Weights of a small image colorization model: 6800 steps.
Rows from block 11, named by matrix and row number. Each number is 128 + 32 x the weight over the matrix's rms, rounded and kept within 0 to 255. All counts start at 0. Numbers have three digits each.
# conv: 3x3 conv (model.blocks.11.conv.weight, 64x64x3x3), inputs 56-63, a 3x3 kernel for each
conv.0:111141143113168163124183175130130125137141127134140126115124121130142132120126123174181175191197180145144153175160178168153171167166167095109139103116136132154158141142142141144138125128126137140138143152138138143132
conv.1:129117108121114106115115104105104102106103098107106100088109104117136122128136125126127132137137146146143157143141138129126132112111117140140141130129131133127118091100092110115100116119110085087087093094088100102096
conv.2:107102112110109110129134138120119120120116110118118112138134141133127133151145152252235242202188201187178193167162168167151163188170175076075064079075069097103104190184190177171178192187194165161164150147147152151154
conv.3:089094102098113128109118135120114114121122116115119118080104100086109102084103100153161147151157146158163163134112126127115128140125141159164189186183178181170167115110106100098089098098088088085084085085084081086085
conv.4:123145142120139136091108105113109106111101102103097103116137135120139138102123121134133124175167149145152136097110090089099077065063039140176182143174188117141151166170157170175164151156145144135127151137129140128119
conv.5:162133137160099106170118115109081114074062087098068091103107104112116115121130125083067071073056070135147143131150155141163174116125147131141158144141137136160173057072056077089071078089069010000025000000000027001010
conv.6:147151150143151144144164155108108108112112116138142141140140145121116123113104109124116113080067064102095091131141117122129102101097072160173157150174156134156137156153153144140140145142143134121114128115109150143138
conv.7:121148143116140135121140136118132130117132131116130128057061055072074061077075058168161165154154167143149170133127110159147142169162160146140107147128089131133096046053050062070065074081074089102102094110109095112111
conv.8:099115115104122121109125129112124114120134119115129115075063059095084076075064071151148156160158165144138149170152157160146153177177175133104095153115094152118099108099106106099102096089096116125123125138129116126120
conv.9:136147155137138136119124124114109103110101103110111114117133131114129126103119116141136122148133118138136115117133112111125102092090070156172182153176175123157157144151138146153140130137124141131118142128116137128119
conv.10:131105119140116123144119122132134132134138135130133130149122124161129129158134131116112124118109121108095110097112125103113125101105118130098100145116110145120108138131131142135138137132136137136137141139141132130133
conv.11:112107100110112123098095098090094089102125097081096078093099082079085071073079069126127123103114128142159166134148135125126110091128108169171162169166152152155136123136125102110098099105096106120111075107091077095086
conv.12:131149146125150151118138140145164144164182158150166146087071084094082093110092111114118119133148153056060078148117113148115108145132112121049062111032046077025016139127134140133137149142154151156144166177161148158147
conv.13:124104128125120142122126142122118124126126127123124122084101110093105111098103107130142143122132138143148151118113132122125146130135163187145193182148185172146163104101099095094091105103098082083089084086091085090091
conv.14:132149104107166150098138146115109119121134119102122111106121107128159135126137123081105095147175129108084090149111151157073146114094107148165136130146160202139151098102094106125104084096086097093094103131106082100090
conv.15:131149157107125137151099078172199181141159162106105138119131111126123121149130143204227187183129141127122147181121138188193171129158135142159124148176141144192186117133121116136141123129145159204179132164166096090114
conv.16:019017056052036076049036058080079093082089091079083087113137132107129126110136127193190176178163166200203194125145145162178171149159168065079059082071023013064027128144130119134122130145132102109112085088091096101099
conv.17:106109112128127129135136140119117114125123119123123124078073091053042060056046068183177183153142148123121130138135128155150147173165160109109092106110095075098100116113120091083090104096107118121119113114113112113115
conv.18:101111133158120088140135109094090118121089145150137168137120136135111121148165144125092120184181188166214170081131102128160146154124185082134147162169141121093129109097107126119127141161152085081105126099132171189183
conv.19:140085097148021035150022023102074128035014083043018092046033041064049062074078079111095100101076101149157153132166162145189188124151166139134111162150084150164116005033013038063044040062036019015046000000000000000004
conv.20:079071089093115130093115131092093102102105110099103109125129139103109117095094104190193196174173173122112113135145134166167165186193187082114087051107091037081072136140143114116120113112119102108110100108112089095100
conv.21:096101108116124132123127144112108098124124118127133135058049079025015045044024057171166169144138151128125129133128122145137126152145136073080080065079089034068075098088098066053061098084094113112106112113109120121120
conv.22:102110106116129131132146147109113105121127119127134127077050079069045073098071098121123134099102113066062074108106098137134123156155143007004000013018009038047023094080100090078097111098119111112108121123122130132131
conv.23:168164159164170168161157157164185172193219194175194177124122125124127126126120125096097098081083077048033049065074078071069067047057037120094095104069093099069082138136134142147140130129130176177165190202183159161149
conv.24:126146147120140138102120121107108105099099104096105115121134133122135130112124119132129118144136121134135121104115098105113091084081062154180185152178182130151142159160152158162155144147141139132126140130125132129127
conv.25:175153117162153119123138149115099105113104113107115123142128117142146143136158160126124133105122137107126128137160158170173165166160164131169159111149166115120161106101092110115112095111112135107092131119114098124134
conv.26:068089083061102106021080090069069072082093082069084066116129118105121109093107095143137146107114128129136141157166161142143139125137137135142143132129128110112098136145140119126121108114110119127129090108108078097095
conv.27:119193183087179228113136149137197157149221176115153141125137113141150131150111114144211166215249207107041077190120129183154126076149068206102146172077144179180120111134108126158141126123133118182136145230184100113108
conv.28:112117139110126143109128136112112111109110111103105105094118114104125120104121115141160138142159130129140123140125113131118114127118122132153170110167166122157162109107109107106106110111108096100095095101094091100093
conv.29:097104100107113115115113124097102099100107094092099087089094090101105097065067070146137150149144150139136150176164181120117144154156172128113112160135124161137130123112115104094091078066069112114119108113109096098097
conv.30:112150163092182180095160157134155143147179146128152129110128116125147123127127118102132116155181139094073098165094143158069155136107121148096135125068141171050135122129120130147123118127116129144128146175136127142120
conv.31:127123132137133137150147141104106109106107111119120120150159158133130129126116115137135129098085084120113104141159145139145130123117117157151146171160148158150133164165165148146147146142144143136135134125124146140139
conv.32:192186181186170175186170170131139121130141128125132117123133130131140142143151151077093090100113101084096097116111100143152158151156167234185163226182155247211198074092073089108092092108098086104086095112102094105096
conv.33:154136124171128124175130122134135131130133131127129128153117115159124121158125120135122123121107111120099084112117120116116117106098107153131111163150110156170116136124118138123118130117114133131130128123125123117118
conv.34:088096099113117120124123135115112109123122119125127128087072097059045065070055081181179180150142145127122125137136127152150142161157147079095081080101092047084089118109120089077087111096108114115113110111110116116116
conv.35:057061059095106106132147150099102094119126119142150144091085095079077086082079088157164171112124133063066071085082084096095086087081074076082057086098086092110098076071081066063072075071081085087083096102097119125122
conv.36:135161148156170151160172152143148145151150150142142142157163152162175169157179170081087082080092088077086076092106094110126124101112113086133129120159136123164156091097084102114104090105097119126123126134131113122120
conv.37:089095068092106083110130102121116118117114116124117118110115100117123106132138121160156140145139118138130106151128139135117125124117122085131115099147132107159145133131126131127122133129125129124123120113113131123118
conv.38:048055042093096091136143138095101097115123120133141134092085099094087100105099109161159182135136152051049059103099107097096106100102106015000000038034006056066041091085098085081092090084097099103102116120119130135134
conv.39:156121107154128115155145119113107106109108105114108103130111104140124113143135113116109115122110113126130123105119141119127144131134147168167119155166126138176154097100101104103103111109104101101105103099106113106101
conv.40:115126132117087085116072066150132144103085103102082098000000000000000000000000000132124114098072077151149140130142148140161165107116127105151166128161152118163158000000000000000000000004000086083087034022031037025024
conv.41:088062052077085096084102128077068072095099075104115095133130139124122130128123132179183180132140138127124122118111122113105110114107107094110107082104121102114124139131137120114119123116121117109112098100097101106106
conv.42:156179168176198172177193158130141125143149135128134125147157134165176149161171148054070050066071062028034041068085073103116114085099099123138126138149133154167157067082064098115089083098078102118103121135118107117103
conv.43:130153149137143136144140126121133127123132135119126133093107101103113103101110096125133139163156173164161178082084064126137114161173165143136106140138093125141106057073068084098090079091081092103100116122124117124126
conv.44:136159158132151159124138150126136117144155136131147130101042090092036083122066116088087102089098122059069094126111098137124109160148131096071078094047045080039029099067093097070094128105133126126117137141135125131126
conv.45:165157151155145138148140136122116115120114114128127122120134121129134125126127119108105089105101089086084079120131121125135120103107094187192189176180172162171164107117100121130112103108093130122113128120112122117110
conv.46:146150146165156149173159149132133134141140138135134129158160150165168157156160153081092084079087073074084081084095087093102099082089085070096101090101106097108123104109100119124113098105095133136136146147143133134128
conv.47:115153140116139129115133125133141133114132129112129124094135138098137146102136139092102086101105094097089075116109096137131116121122108113119122121128114118097112060088079062105098059094088100109102087108107077097100
conv.48:113105104110103108129123130101094090102100096116114113156147158157151161179171180164161176151150159138137150149133149117103117121116122070066071071065072092090099178167181168159173181173188152141144145138142159155161
conv.49:125136145140151163123136158133130129135133131125126131047072073008033042000004016115120114099101103118121122096097094099099088099095080109152148099146143054104108089090088061060053077074067110111109102103102105107107
conv.50:101116134118108120123114117113111122110109122123120132129150148121126124110116111159146138149135150153154151140147138135143131138139141081091116128134118140155158145145143139137139140140139122121128119105113138132138
conv.51:084094093109117118124126139105103096117119111120126121062044071040020042055028061184180184150142150120116121146138133157146144174162154068065064064068072044061079110090109077058075102078100120119114122120116125124123
conv.52:136113092144097076147107075045005051023021029050021050116120111125128123127138131097077085098073096151160159120143144135161168126144158135155138147161122135167146086098085103112100100112097015000015000000000030003023
conv.53:120122137119126140118129142098094094105103103103102102124128133124127133131132138161160149158162156166162166137127133125119119133128133150164180140158170150155169146145149142140144150147151118115115118116116119122122
conv.54:130137093125139130117137108109130140114147142100125130107106085151187144155145119062053064169219150100039086143094124149049143050105091209192107166175171199159140071081070105146111073080062077082095102151133084094091
conv.55:155195156141189161127153132150175153160191163136165152104114104107124109104108102106112104102101099069050078097094112116112120090098094180175124148143113143146112096110100102123108080091084132148131140169146111129120
conv.56:112127123115135131088102103109110114103103108090091095119139139123144142111130127133133127169163152158165157072100084081101083060068051136168174138164178116138145173180172172179174160167160140136132141135130130126120
conv.57:105112108114127129124136142108109100117122115121127123060032070036003043051012057150147156125122132103101113126120111146138127162154138052051064035060070028067072100080101080062084108089112109108103114114112122122122
conv.58:149165185166178179152182177123135140121126132101108107151147153148144146168158155164171181145145147155141137140151140177186190192190199177152127148157124147167163155162162161165166172172173128145149125140143109120117
conv.59:076068069080091092079095112085078085088085081088091088150147150145143146154152157219208206206200197159156161151153156154149157167164163064074060046070074048065076183180182172169172180177182132127130124121122122124127
conv.60:145146143156152147160152145142146145155161154148152144147149148151152149148146145092094092084085080073072078093107103095103101078083079077075091096083102091090118112113112123125118102105104155153149165166154146145136
conv.61:125134133147161162156167170124140124150170147144161142148151151157161159157154152091085097091086094079064079087073092085056069093073070064018026075034055070050075133130131137138138135134138146151142165177163161168157
conv.62:128099102134109112149113113129128127128127126127127125125099131133103133141117134111110123102098113100098106098118128105119121109114118174104100186117105192114099120115123121116125124122129127121124125120125126123126
conv.63:137154153136140130111116098122120114117109108108103101106126117107129119089112097132131123169167150137140117110129108104118100073075063150173170154178176132160163136146127147157138122130110138134121141130118128117101