{
  "arch": "dncnn",
  "model": "image colorization model",
  "train_examples": 22605,
  "crop_scale_min": 1,
  "loss": "charbonnier",
  "norm": "batchnorm",
  "depths": [16],
  "lr": 0.002,
  "beta1": 0.9,
  "beta2": 0.999,
  "epochs": 38.5,
  "lr_schedule": "wsd_sqrt",
  "decay_fraction": 0.4,
  "warmup_steps": 200,
  "weight_decay": 0.4
}
Rows from block 11, named by matrix and row number. Each number is 200 + 30 x the weight over its row's rms, rounded and kept within 0 to 999. All counts start at 0. After the name is the row's rms in percent of the matrix's.
# conv: 3x3 conv (model.blocks.11.conv.weight, 64x64x3x3), inputs 16-23, a 3x3 kernel for each
conv.0,119,186,167,179,153,133,151,153,129,143,225,215,200,247,238,192,257,247,201,216,207,219,212,202,213,221,212,224,197,200,199,212,220,209,212,218,210,207,200,202,213,211,211,226,223,220,214,190,197,212,188,184,222,197,186,190,206,235,176,210,235,206,237,252,157,161,157,180,177,173,180,175,170
conv.1,081,198,206,211,198,206,214,204,209,223,212,200,194,209,200,189,205,200,196,225,223,228,224,222,227,201,201,205,180,173,165,201,197,184,217,216,211,221,206,209,215,206,206,222,217,222,227,211,209,214,203,201,196,194,199,221,218,233,226,225,237,216,215,210,164,177,165,179,189,173,184,191,177
conv.2,096,200,204,197,190,197,183,206,210,198,200,205,213,196,192,199,216,210,220,196,203,199,200,208,206,191,200,199,182,178,184,180,177,178,189,186,192,184,181,185,193,191,191,196,196,197,178,178,177,189,191,189,198,199,195,193,197,189,189,195,191,180,193,195,160,161,157,164,163,158,157,153,152
conv.3,093,199,211,213,190,198,204,179,186,182,200,192,190,215,206,195,229,222,214,221,213,218,222,216,220,250,246,250,176,173,173,191,193,190,195,198,200,191,183,185,193,193,196,193,195,201,214,204,203,211,205,203,210,208,205,213,204,224,211,212,230,223,226,254,183,185,176,193,196,185,189,195,187
conv.4,102,208,209,212,212,213,219,215,221,220,212,232,217,206,225,206,171,193,173,131,147,139,142,163,154,140,161,152,205,205,191,190,190,177,162,171,160,180,172,166,167,158,158,151,152,156,181,193,197,173,190,188,165,175,173,196,199,185,200,196,178,184,176,157,179,197,193,168,187,184,166,185,182
conv.5,115,188,191,197,188,190,190,195,194,195,212,195,203,204,191,209,217,215,226,187,189,187,196,203,204,190,199,204,195,176,204,192,168,192,223,210,217,215,180,204,215,183,199,247,229,231,205,206,188,222,225,204,220,219,192,226,220,201,227,218,204,208,205,207,223,233,233,226,235,233,231,236,231
conv.6,100,192,193,198,192,193,197,197,196,194,215,220,218,196,192,195,173,167,174,181,177,170,151,144,140,139,134,129,211,208,204,193,184,180,175,168,163,175,173,168,169,164,158,138,135,134,190,205,208,186,201,204,172,182,183,196,190,174,181,173,160,167,155,148,201,203,202,194,198,196,184,186,182
conv.7,103,178,171,174,178,186,175,174,180,169,200,197,213,197,195,204,204,199,206,216,215,221,214,213,220,206,205,213,180,183,192,188,192,199,201,203,208,212,217,221,210,216,221,218,221,225,198,212,217,209,219,218,214,209,191,218,242,233,231,248,236,228,251,251,198,210,210,209,217,214,214,213,202
conv.8,100,168,174,185,147,165,172,156,165,156,178,176,201,202,197,207,211,201,214,234,233,234,239,235,238,238,235,239,139,141,148,167,171,172,172,174,177,128,133,142,159,161,164,180,181,180,173,181,195,176,189,197,184,195,198,212,212,210,222,222,223,228,231,233,188,196,190,196,203,200,180,184,181
conv.9,082,183,183,193,181,184,196,189,195,203,216,239,219,198,213,197,167,180,164,147,158,149,134,148,140,136,152,140,212,213,196,191,188,172,163,171,158,180,173,167,166,158,152,145,148,149,175,194,202,175,191,194,168,175,179,205,208,196,197,196,181,186,177,165,192,205,201,184,197,195,183,199,196
conv.10,061,160,157,157,169,165,159,162,157,151,183,180,180,186,179,188,184,179,186,204,202,203,190,195,198,196,198,201,213,192,191,228,195,193,222,188,185,202,197,195,197,189,186,189,177,173,197,195,203,198,199,206,200,200,205,208,211,181,221,215,182,218,212,180,205,202,205,205,200,203,204,200,200
conv.11,102,209,224,218,206,229,222,193,212,209,158,159,124,167,172,124,145,148,119,187,193,188,210,219,215,212,225,218,150,184,173,146,198,175,135,156,130,193,211,196,205,235,211,190,205,184,206,196,173,222,212,195,205,200,187,191,184,176,201,202,209,183,193,192,180,196,187,185,204,189,171,186,174
conv.12,094,158,182,188,145,178,184,132,145,159,170,183,191,184,195,193,187,190,196,209,209,202,219,217,209,201,202,195,185,180,179,193,194,188,194,190,188,199,201,191,205,213,200,205,206,196,165,174,192,171,174,189,178,181,188,207,206,219,212,224,227,194,217,218,180,173,183,182,172,181,187,176,181
conv.13,085,201,206,206,193,193,194,182,187,189,204,211,210,215,217,218,231,229,232,217,214,221,223,221,226,251,249,253,187,180,198,202,199,205,218,209,212,192,185,204,185,191,205,193,193,208,227,220,211,217,209,200,211,210,206,237,188,228,230,199,239,247,224,250,170,173,166,188,186,175,186,183,174
conv.14,098,212,191,203,193,153,187,203,183,198,213,211,189,212,279,181,219,257,198,247,244,253,235,225,230,248,234,245,201,205,191,214,244,215,209,223,216,202,200,192,196,211,199,210,217,210,221,202,212,216,207,205,217,207,208,204,205,251,185,206,240,219,238,232,177,176,174,193,185,190,197,192,194
conv.15,097,209,184,210,205,176,213,227,214,231,187,209,157,192,205,186,201,163,223,196,194,190,202,197,194,210,209,212,207,215,200,195,187,207,197,180,206,216,218,219,204,184,211,207,201,219,175,183,197,208,190,194,241,200,208,164,204,222,201,236,202,198,199,194,211,197,212,204,198,206,216,215,210
conv.16,130,196,196,184,188,191,176,180,179,171,192,206,202,184,197,200,175,198,192,198,212,202,221,236,225,204,220,212,180,189,198,172,185,191,181,192,196,237,231,234,234,229,229,217,217,222,161,172,139,171,193,162,157,175,133,180,181,158,197,199,181,168,180,169,178,195,189,174,198,189,165,184,177
conv.17,077,191,210,190,187,206,185,181,189,176,195,187,215,188,174,201,186,176,200,220,228,218,244,251,247,227,240,234,177,162,182,177,165,182,194,183,198,195,182,182,203,190,192,213,208,208,188,193,188,186,191,184,185,183,171,188,195,185,210,219,209,204,217,216,196,193,194,193,191,192,182,180,180
conv.18,092,208,201,199,196,158,180,177,119,169,216,162,241,201,166,230,192,245,211,159,176,177,182,203,194,131,139,125,198,180,217,210,168,184,193,193,189,209,177,200,212,177,198,182,173,191,204,184,190,200,189,194,187,197,201,195,197,195,222,223,225,223,198,188,212,220,214,212,209,211,190,186,198
conv.19,142,203,206,206,207,211,207,207,212,209,181,177,204,163,156,211,171,174,215,198,199,196,205,212,209,202,210,211,177,130,187,152,92,157,185,135,180,197,158,192,179,138,171,216,192,209,165,190,183,180,209,196,185,207,187,227,221,185,234,221,185,220,209,194,187,187,200,186,186,198,198,200,204
conv.20,090,183,189,176,182,186,171,194,196,187,199,191,214,198,194,208,188,187,195,201,216,203,234,248,236,217,236,228,181,175,194,175,176,195,175,172,189,207,199,204,209,203,204,203,196,195,190,198,170,189,190,165,189,184,156,160,179,172,180,202,195,178,202,192,183,187,190,171,179,180,155,162,160
conv.21,089,188,205,192,187,204,192,184,191,187,204,187,215,194,174,201,188,167,201,228,233,230,242,245,246,235,241,240,185,168,183,184,171,190,200,184,206,177,167,167,190,186,189,197,195,198,202,202,194,191,191,181,174,173,162,191,196,202,202,207,215,201,210,216,208,197,198,202,192,196,187,179,183
conv.22,112,186,193,194,191,195,200,199,201,207,175,156,201,177,157,198,187,164,208,194,192,193,205,203,204,209,207,207,192,166,181,189,167,182,191,173,190,189,182,184,198,197,197,192,192,189,182,188,191,188,191,196,189,191,196,185,186,187,192,194,194,198,202,198,189,179,185,187,179,187,185,178,185
conv.23,109,193,186,189,178,174,175,176,171,167,178,190,197,193,206,197,197,201,204,221,208,216,210,198,204,194,186,199,226,226,218,231,238,226,225,227,225,228,241,224,236,256,238,233,244,236,178,183,204,187,189,207,193,191,199,175,156,155,173,163,165,167,165,161,196,189,195,190,182,192,199,191,199
conv.24,090,204,193,196,201,194,200,204,202,202,211,232,215,201,216,199,172,190,171,141,152,138,139,150,134,136,154,136,200,204,187,180,185,173,156,170,165,173,169,160,154,155,154,140,149,152,169,186,198,169,183,183,161,165,167,188,193,180,184,182,163,172,162,141,184,200,196,174,193,191,173,193,190
conv.25,094,195,189,192,203,184,185,222,200,204,209,176,198,205,193,212,194,220,222,191,202,206,185,190,190,178,169,157,226,208,207,218,218,214,197,219,222,224,233,251,208,215,222,189,198,203,185,190,201,193,203,200,196,210,209,225,231,212,200,206,204,191,190,176,215,207,206,219,219,215,216,223,225
conv.26,128,192,196,190,200,208,201,196,201,196,160,179,137,167,190,144,156,172,115,209,213,211,216,220,218,213,218,216,170,190,183,174,202,193,157,183,169,183,190,184,194,207,198,175,191,181,212,208,179,217,209,182,203,189,170,188,182,179,183,187,194,164,179,184,192,203,194,195,208,198,181,193,183
conv.27,145,204,173,194,191,154,190,222,206,230,170,224,164,186,250,184,203,190,209,219,214,211,229,214,210,219,203,208,195,223,191,199,225,211,198,196,200,187,223,198,195,218,206,194,210,199,179,176,198,187,175,197,210,194,223,191,182,228,206,227,224,211,228,202,196,184,192,190,178,187,193,189,195
conv.28,063,195,197,194,187,185,193,175,193,184,200,204,194,208,220,195,221,231,199,220,223,227,222,224,225,228,232,230,185,184,192,201,199,203,205,206,206,203,197,203,207,205,198,213,207,201,236,219,187,225,207,187,222,204,205,185,200,264,175,222,265,195,231,266,172,169,164,181,174,177,181,179,184
conv.29,097,168,174,172,171,184,171,181,186,160,195,189,200,214,206,203,212,201,207,237,234,239,232,227,234,242,241,248,157,162,167,183,194,188,177,178,174,135,137,144,164,167,161,172,170,163,203,201,199,196,196,192,187,189,189,214,204,212,214,204,219,230,222,238,181,193,179,195,206,195,178,183,173
conv.30,098,204,185,198,177,164,186,183,174,196,182,222,172,199,254,155,204,223,171,232,229,234,230,220,221,235,222,236,191,209,193,207,238,200,201,216,199,194,200,187,199,218,197,203,213,201,210,186,197,197,179,199,199,183,200,177,176,234,174,196,222,180,202,212,177,185,183,185,185,185,188,187,183
conv.31,089,185,186,186,175,181,179,168,171,170,208,215,201,185,194,191,159,169,172,166,175,167,150,158,148,154,158,144,206,218,216,189,199,197,175,175,170,181,187,187,186,186,181,171,163,155,186,190,190,193,197,200,185,191,198,189,177,173,188,179,173,188,175,159,198,206,205,193,200,197,179,184,180
conv.32,115,191,212,208,176,199,194,178,195,191,224,214,193,229,228,210,236,239,224,171,177,179,194,205,205,193,209,209,203,215,213,207,220,221,214,224,220,194,195,192,190,195,191,179,184,176,183,194,192,190,202,197,197,206,196,195,203,204,206,211,218,211,214,229,240,254,253,234,247,252,237,249,249
conv.33,056,174,219,220,157,210,211,151,197,207,198,175,164,195,176,173,198,175,175,169,167,169,165,168,173,173,175,183,226,191,187,216,177,178,221,174,167,213,204,195,199,183,177,205,186,167,197,200,205,200,199,206,198,196,203,204,216,172,202,215,174,180,221,195,191,194,198,183,195,201,189,199,202
conv.34,075,197,216,205,194,212,202,192,199,196,207,192,221,199,182,207,195,180,208,231,238,228,254,262,255,235,249,243,184,163,180,182,163,180,203,186,204,196,184,182,208,198,195,213,209,210,195,196,189,191,194,186,186,187,175,190,203,192,211,221,211,207,220,215,204,195,196,198,193,192,189,185,184
conv.35,102,199,204,198,202,200,198,201,196,198,169,155,168,172,159,166,175,164,173,161,162,163,167,168,169,169,168,169,188,180,183,179,175,179,178,172,178,200,197,193,192,191,187,186,183,179,189,193,186,198,199,190,200,200,192,183,184,181,186,190,190,190,199,200,179,174,178,177,175,177,175,173,175
conv.36,104,195,194,181,197,199,186,196,193,187,221,208,227,218,223,241,216,230,247,233,224,228,227,214,220,232,219,227,240,245,240,244,247,246,239,246,244,224,227,226,218,222,222,209,214,215,197,197,205,204,210,215,205,214,215,195,195,192,197,197,196,197,197,197,290,282,284,286,275,279,289,286,289
conv.37,053,190,193,182,200,203,188,195,195,184,210,158,156,223,172,166,246,193,180,206,214,198,200,212,198,188,200,192,186,175,172,191,181,174,212,207,188,176,175,177,181,177,172,197,186,181,228,189,178,242,199,185,242,201,185,179,236,206,167,219,204,165,201,187,188,181,182,204,203,194,217,218,208
conv.38,126,214,213,212,214,210,214,222,217,223,177,167,187,179,173,187,185,176,192,149,150,149,152,153,153,140,143,143,192,184,189,189,185,190,190,187,191,208,211,215,209,213,214,203,205,199,176,188,192,189,200,201,189,198,197,159,156,136,162,166,144,158,170,153,186,187,188,188,189,189,187,188,187
conv.39,050,199,209,192,197,195,185,180,172,179,192,189,178,207,187,168,223,202,162,200,201,215,205,216,224,218,230,242,213,189,188,224,194,189,244,219,190,247,218,206,241,203,194,255,225,199,189,194,193,194,188,180,201,194,177,208,215,202,193,213,214,185,218,241,207,199,192,221,209,196,234,221,202
conv.40,133,197,201,203,202,207,206,200,205,204,202,189,191,186,165,186,181,165,187,190,190,188,199,203,201,197,203,206,185,160,178,153,124,140,179,142,148,224,198,208,198,170,177,210,185,191,186,183,168,195,199,185,186,191,174,214,224,206,226,230,210,215,220,212,188,189,194,188,185,190,190,187,187
conv.41,110,162,166,163,167,163,160,156,154,152,196,182,201,195,177,188,204,191,201,192,192,194,194,191,195,200,199,200,188,177,184,183,178,184,181,178,192,155,158,155,155,169,156,125,133,137,229,220,212,222,207,199,218,211,206,186,192,203,177,186,200,184,191,204,179,177,184,182,182,187,181,183,192
conv.42,111,198,183,192,193,175,192,191,177,199,216,227,222,239,249,233,239,251,238,214,206,221,209,200,214,212,207,220,234,244,232,244,251,238,235,243,231,222,230,223,219,228,222,211,220,214,198,209,229,212,235,242,220,238,239,197,198,198,207,214,204,211,211,202,262,259,261,255,250,260,260,262,266
conv.43,111,198,211,207,206,217,219,211,216,216,221,223,205,202,200,182,189,184,171,214,209,215,202,193,202,194,184,190,209,217,207,215,218,213,221,224,217,271,288,270,259,261,259,259,266,260,203,209,213,197,203,200,193,190,179,198,208,212,207,220,215,204,218,212,212,218,212,214,219,208,223,228,206
conv.44,110,157,178,180,154,178,180,142,162,167,181,169,208,181,170,210,186,179,215,208,212,215,223,225,227,217,220,218,185,148,164,193,160,174,203,178,188,157,138,135,174,168,164,181,180,176,178,193,206,184,190,203,186,194,196,202,216,226,216,221,222,214,215,220,216,194,209,210,189,208,206,187,203
conv.45,088,196,195,202,196,198,202,201,204,207,230,235,224,217,219,218,205,209,211,178,182,181,153,158,163,137,141,150,219,222,207,202,201,196,195,195,190,206,207,200,187,183,184,170,173,173,212,218,219,208,215,214,205,213,207,223,220,219,204,204,203,185,182,190,226,231,227,230,235,230,234,240,235
conv.46,109,190,188,177,190,192,178,185,186,178,210,214,228,212,220,231,210,220,230,241,225,236,216,198,212,234,219,234,244,254,249,251,257,250,242,251,244,218,225,225,212,217,216,205,212,211,198,194,203,200,202,213,204,205,214,180,168,177,172,158,171,181,169,177,267,260,264,257,249,258,263,262,266
conv.47,082,217,206,202,209,190,191,212,198,185,242,226,220,223,231,220,222,222,222,186,173,176,188,171,165,192,174,170,199,228,215,178,212,213,180,211,213,216,236,226,186,209,210,176,200,204,215,218,238,208,216,236,211,219,240,216,220,205,217,216,197,217,202,191,201,235,249,203,233,250,214,243,259
conv.48,097,184,186,186,192,187,191,196,189,197,201,197,211,199,195,203,215,206,218,179,173,178,159,152,160,154,146,152,201,190,193,201,194,195,212,206,211,175,174,171,175,179,178,179,185,186,216,213,214,218,214,216,223,220,223,199,191,194,165,163,169,163,167,170,174,166,170,186,176,180,196,188,191
conv.49,106,168,193,177,175,194,173,161,167,147,189,168,180,191,166,179,177,154,171,201,201,202,211,209,212,212,210,212,159,150,169,161,152,170,171,158,175,209,196,195,200,187,190,193,180,188,220,212,194,209,199,182,187,174,156,201,216,220,209,221,230,209,222,235,207,205,196,204,204,195,180,181,177
conv.50,084,190,184,178,201,202,198,191,196,204,201,176,172,194,176,169,166,172,177,158,167,157,167,179,169,143,155,147,190,199,213,190,198,202,181,187,189,195,192,201,208,208,207,194,191,198,200,187,181,195,185,184,188,183,183,198,198,201,212,212,210,208,201,194,201,210,208,203,209,202,185,189,183
conv.51,092,188,204,195,188,202,195,188,195,195,206,191,221,199,177,203,197,179,212,232,233,231,243,244,244,236,241,237,181,159,171,183,164,174,194,177,192,171,165,158,193,193,187,198,201,197,194,197,194,184,190,183,177,181,177,191,193,192,198,199,204,197,200,207,205,193,192,198,188,189,182,171,174
conv.52,147,201,205,205,202,209,205,204,210,207,201,178,188,195,173,193,199,188,201,191,195,193,197,205,205,194,203,207,194,171,185,192,169,179,203,196,197,198,177,187,204,186,185,219,215,208,193,197,187,206,211,198,205,207,191,209,209,188,213,209,191,201,200,193,215,221,215,216,223,216,217,222,215
conv.53,078,187,187,182,184,181,173,169,169,158,204,206,201,211,207,203,230,218,220,240,239,244,230,232,238,231,236,242,185,182,185,193,189,193,192,192,199,156,154,156,161,155,154,152,149,156,226,214,211,220,209,207,220,211,207,196,206,219,185,197,212,188,197,216,172,173,173,172,172,173,167,168,171
conv.54,114,216,168,187,199,123,171,213,167,195,199,203,195,194,308,204,240,224,222,227,226,231,222,209,206,234,210,220,203,198,176,221,234,206,222,214,216,208,203,191,200,202,197,226,230,224,188,175,221,199,210,229,215,205,212,238,210,215,226,229,206,232,241,181,193,184,178,200,178,187,201,193,196
conv.55,090,209,199,191,204,193,177,192,181,163,190,213,198,189,225,184,190,207,192,225,209,227,214,191,212,237,217,234,237,266,234,236,277,246,224,246,235,255,292,264,244,283,268,234,263,251,180,177,209,190,187,209,204,196,200,160,186,190,168,191,190,192,208,194,198,199,192,195,196,191,203,205,201
conv.56,110,243,248,261,239,248,260,247,262,262,194,209,196,193,211,193,170,192,173,133,154,140,154,179,166,155,184,171,191,195,186,182,189,183,170,184,176,171,164,163,164,163,165,161,164,166,176,183,177,173,186,177,159,171,164,185,182,163,193,189,171,178,175,157,175,194,191,169,190,189,166,183,181
conv.57,096,182,194,191,180,191,195,183,192,200,195,176,216,187,166,204,191,169,212,213,211,213,226,224,227,230,228,227,188,166,178,186,165,182,194,175,193,167,161,159,184,184,184,188,190,186,191,199,198,182,187,183,172,174,175,192,193,202,197,201,210,203,210,216,198,185,190,194,182,189,181,169,181
conv.58,103,193,192,190,190,187,181,209,204,197,183,193,198,194,199,200,218,208,208,187,195,190,201,207,201,206,211,204,185,190,199,195,198,204,193,198,201,181,181,189,193,192,193,187,188,191,174,184,176,195,195,179,205,200,193,173,197,196,185,217,217,194,215,217,177,178,184,167,168,178,151,152,163
conv.59,098,191,193,181,195,198,183,215,216,202,198,193,204,196,192,197,198,193,202,211,217,215,214,220,219,201,207,204,171,167,172,170,171,174,167,171,180,173,169,169,178,182,177,167,174,174,193,200,180,195,200,179,193,189,177,176,182,174,167,177,174,158,166,163,150,153,150,156,158,156,153,154,153
conv.60,089,195,185,178,186,186,178,175,174,174,203,217,223,211,225,226,210,219,225,240,221,230,217,197,207,227,211,223,243,248,242,249,258,247,240,251,241,226,238,233,228,244,234,226,238,232,192,190,202,198,199,213,205,203,213,178,158,165,173,156,161,177,161,164,238,232,238,222,219,228,227,226,230
conv.61,104,169,188,181,166,185,183,165,174,183,192,204,205,203,219,214,204,215,211,186,167,174,168,150,157,178,161,174,223,236,229,239,256,247,233,244,236,193,207,197,206,222,212,197,211,204,189,185,203,196,196,211,198,194,202,178,157,162,170,152,167,170,164,174,221,227,222,219,221,219,212,213,210
conv.62,057,181,197,182,169,189,182,142,175,159,180,181,224,179,180,229,180,180,230,195,185,194,193,185,193,204,192,200,194,175,192,196,176,197,198,176,193,188,181,189,182,176,187,180,174,184,198,213,221,200,210,217,199,208,219,259,187,159,254,185,155,257,186,154,197,199,208,199,201,208,201,201,203
conv.63,090,188,194,198,199,207,216,207,224,232,219,240,220,209,227,208,177,192,169,140,153,150,148,167,163,143,163,158,219,224,205,204,204,180,173,181,153,192,187,183,178,169,158,161,161,155,190,208,207,194,204,203,184,191,188,213,219,202,216,215,196,196,190,176,194,208,196,180,194,185,177,194,186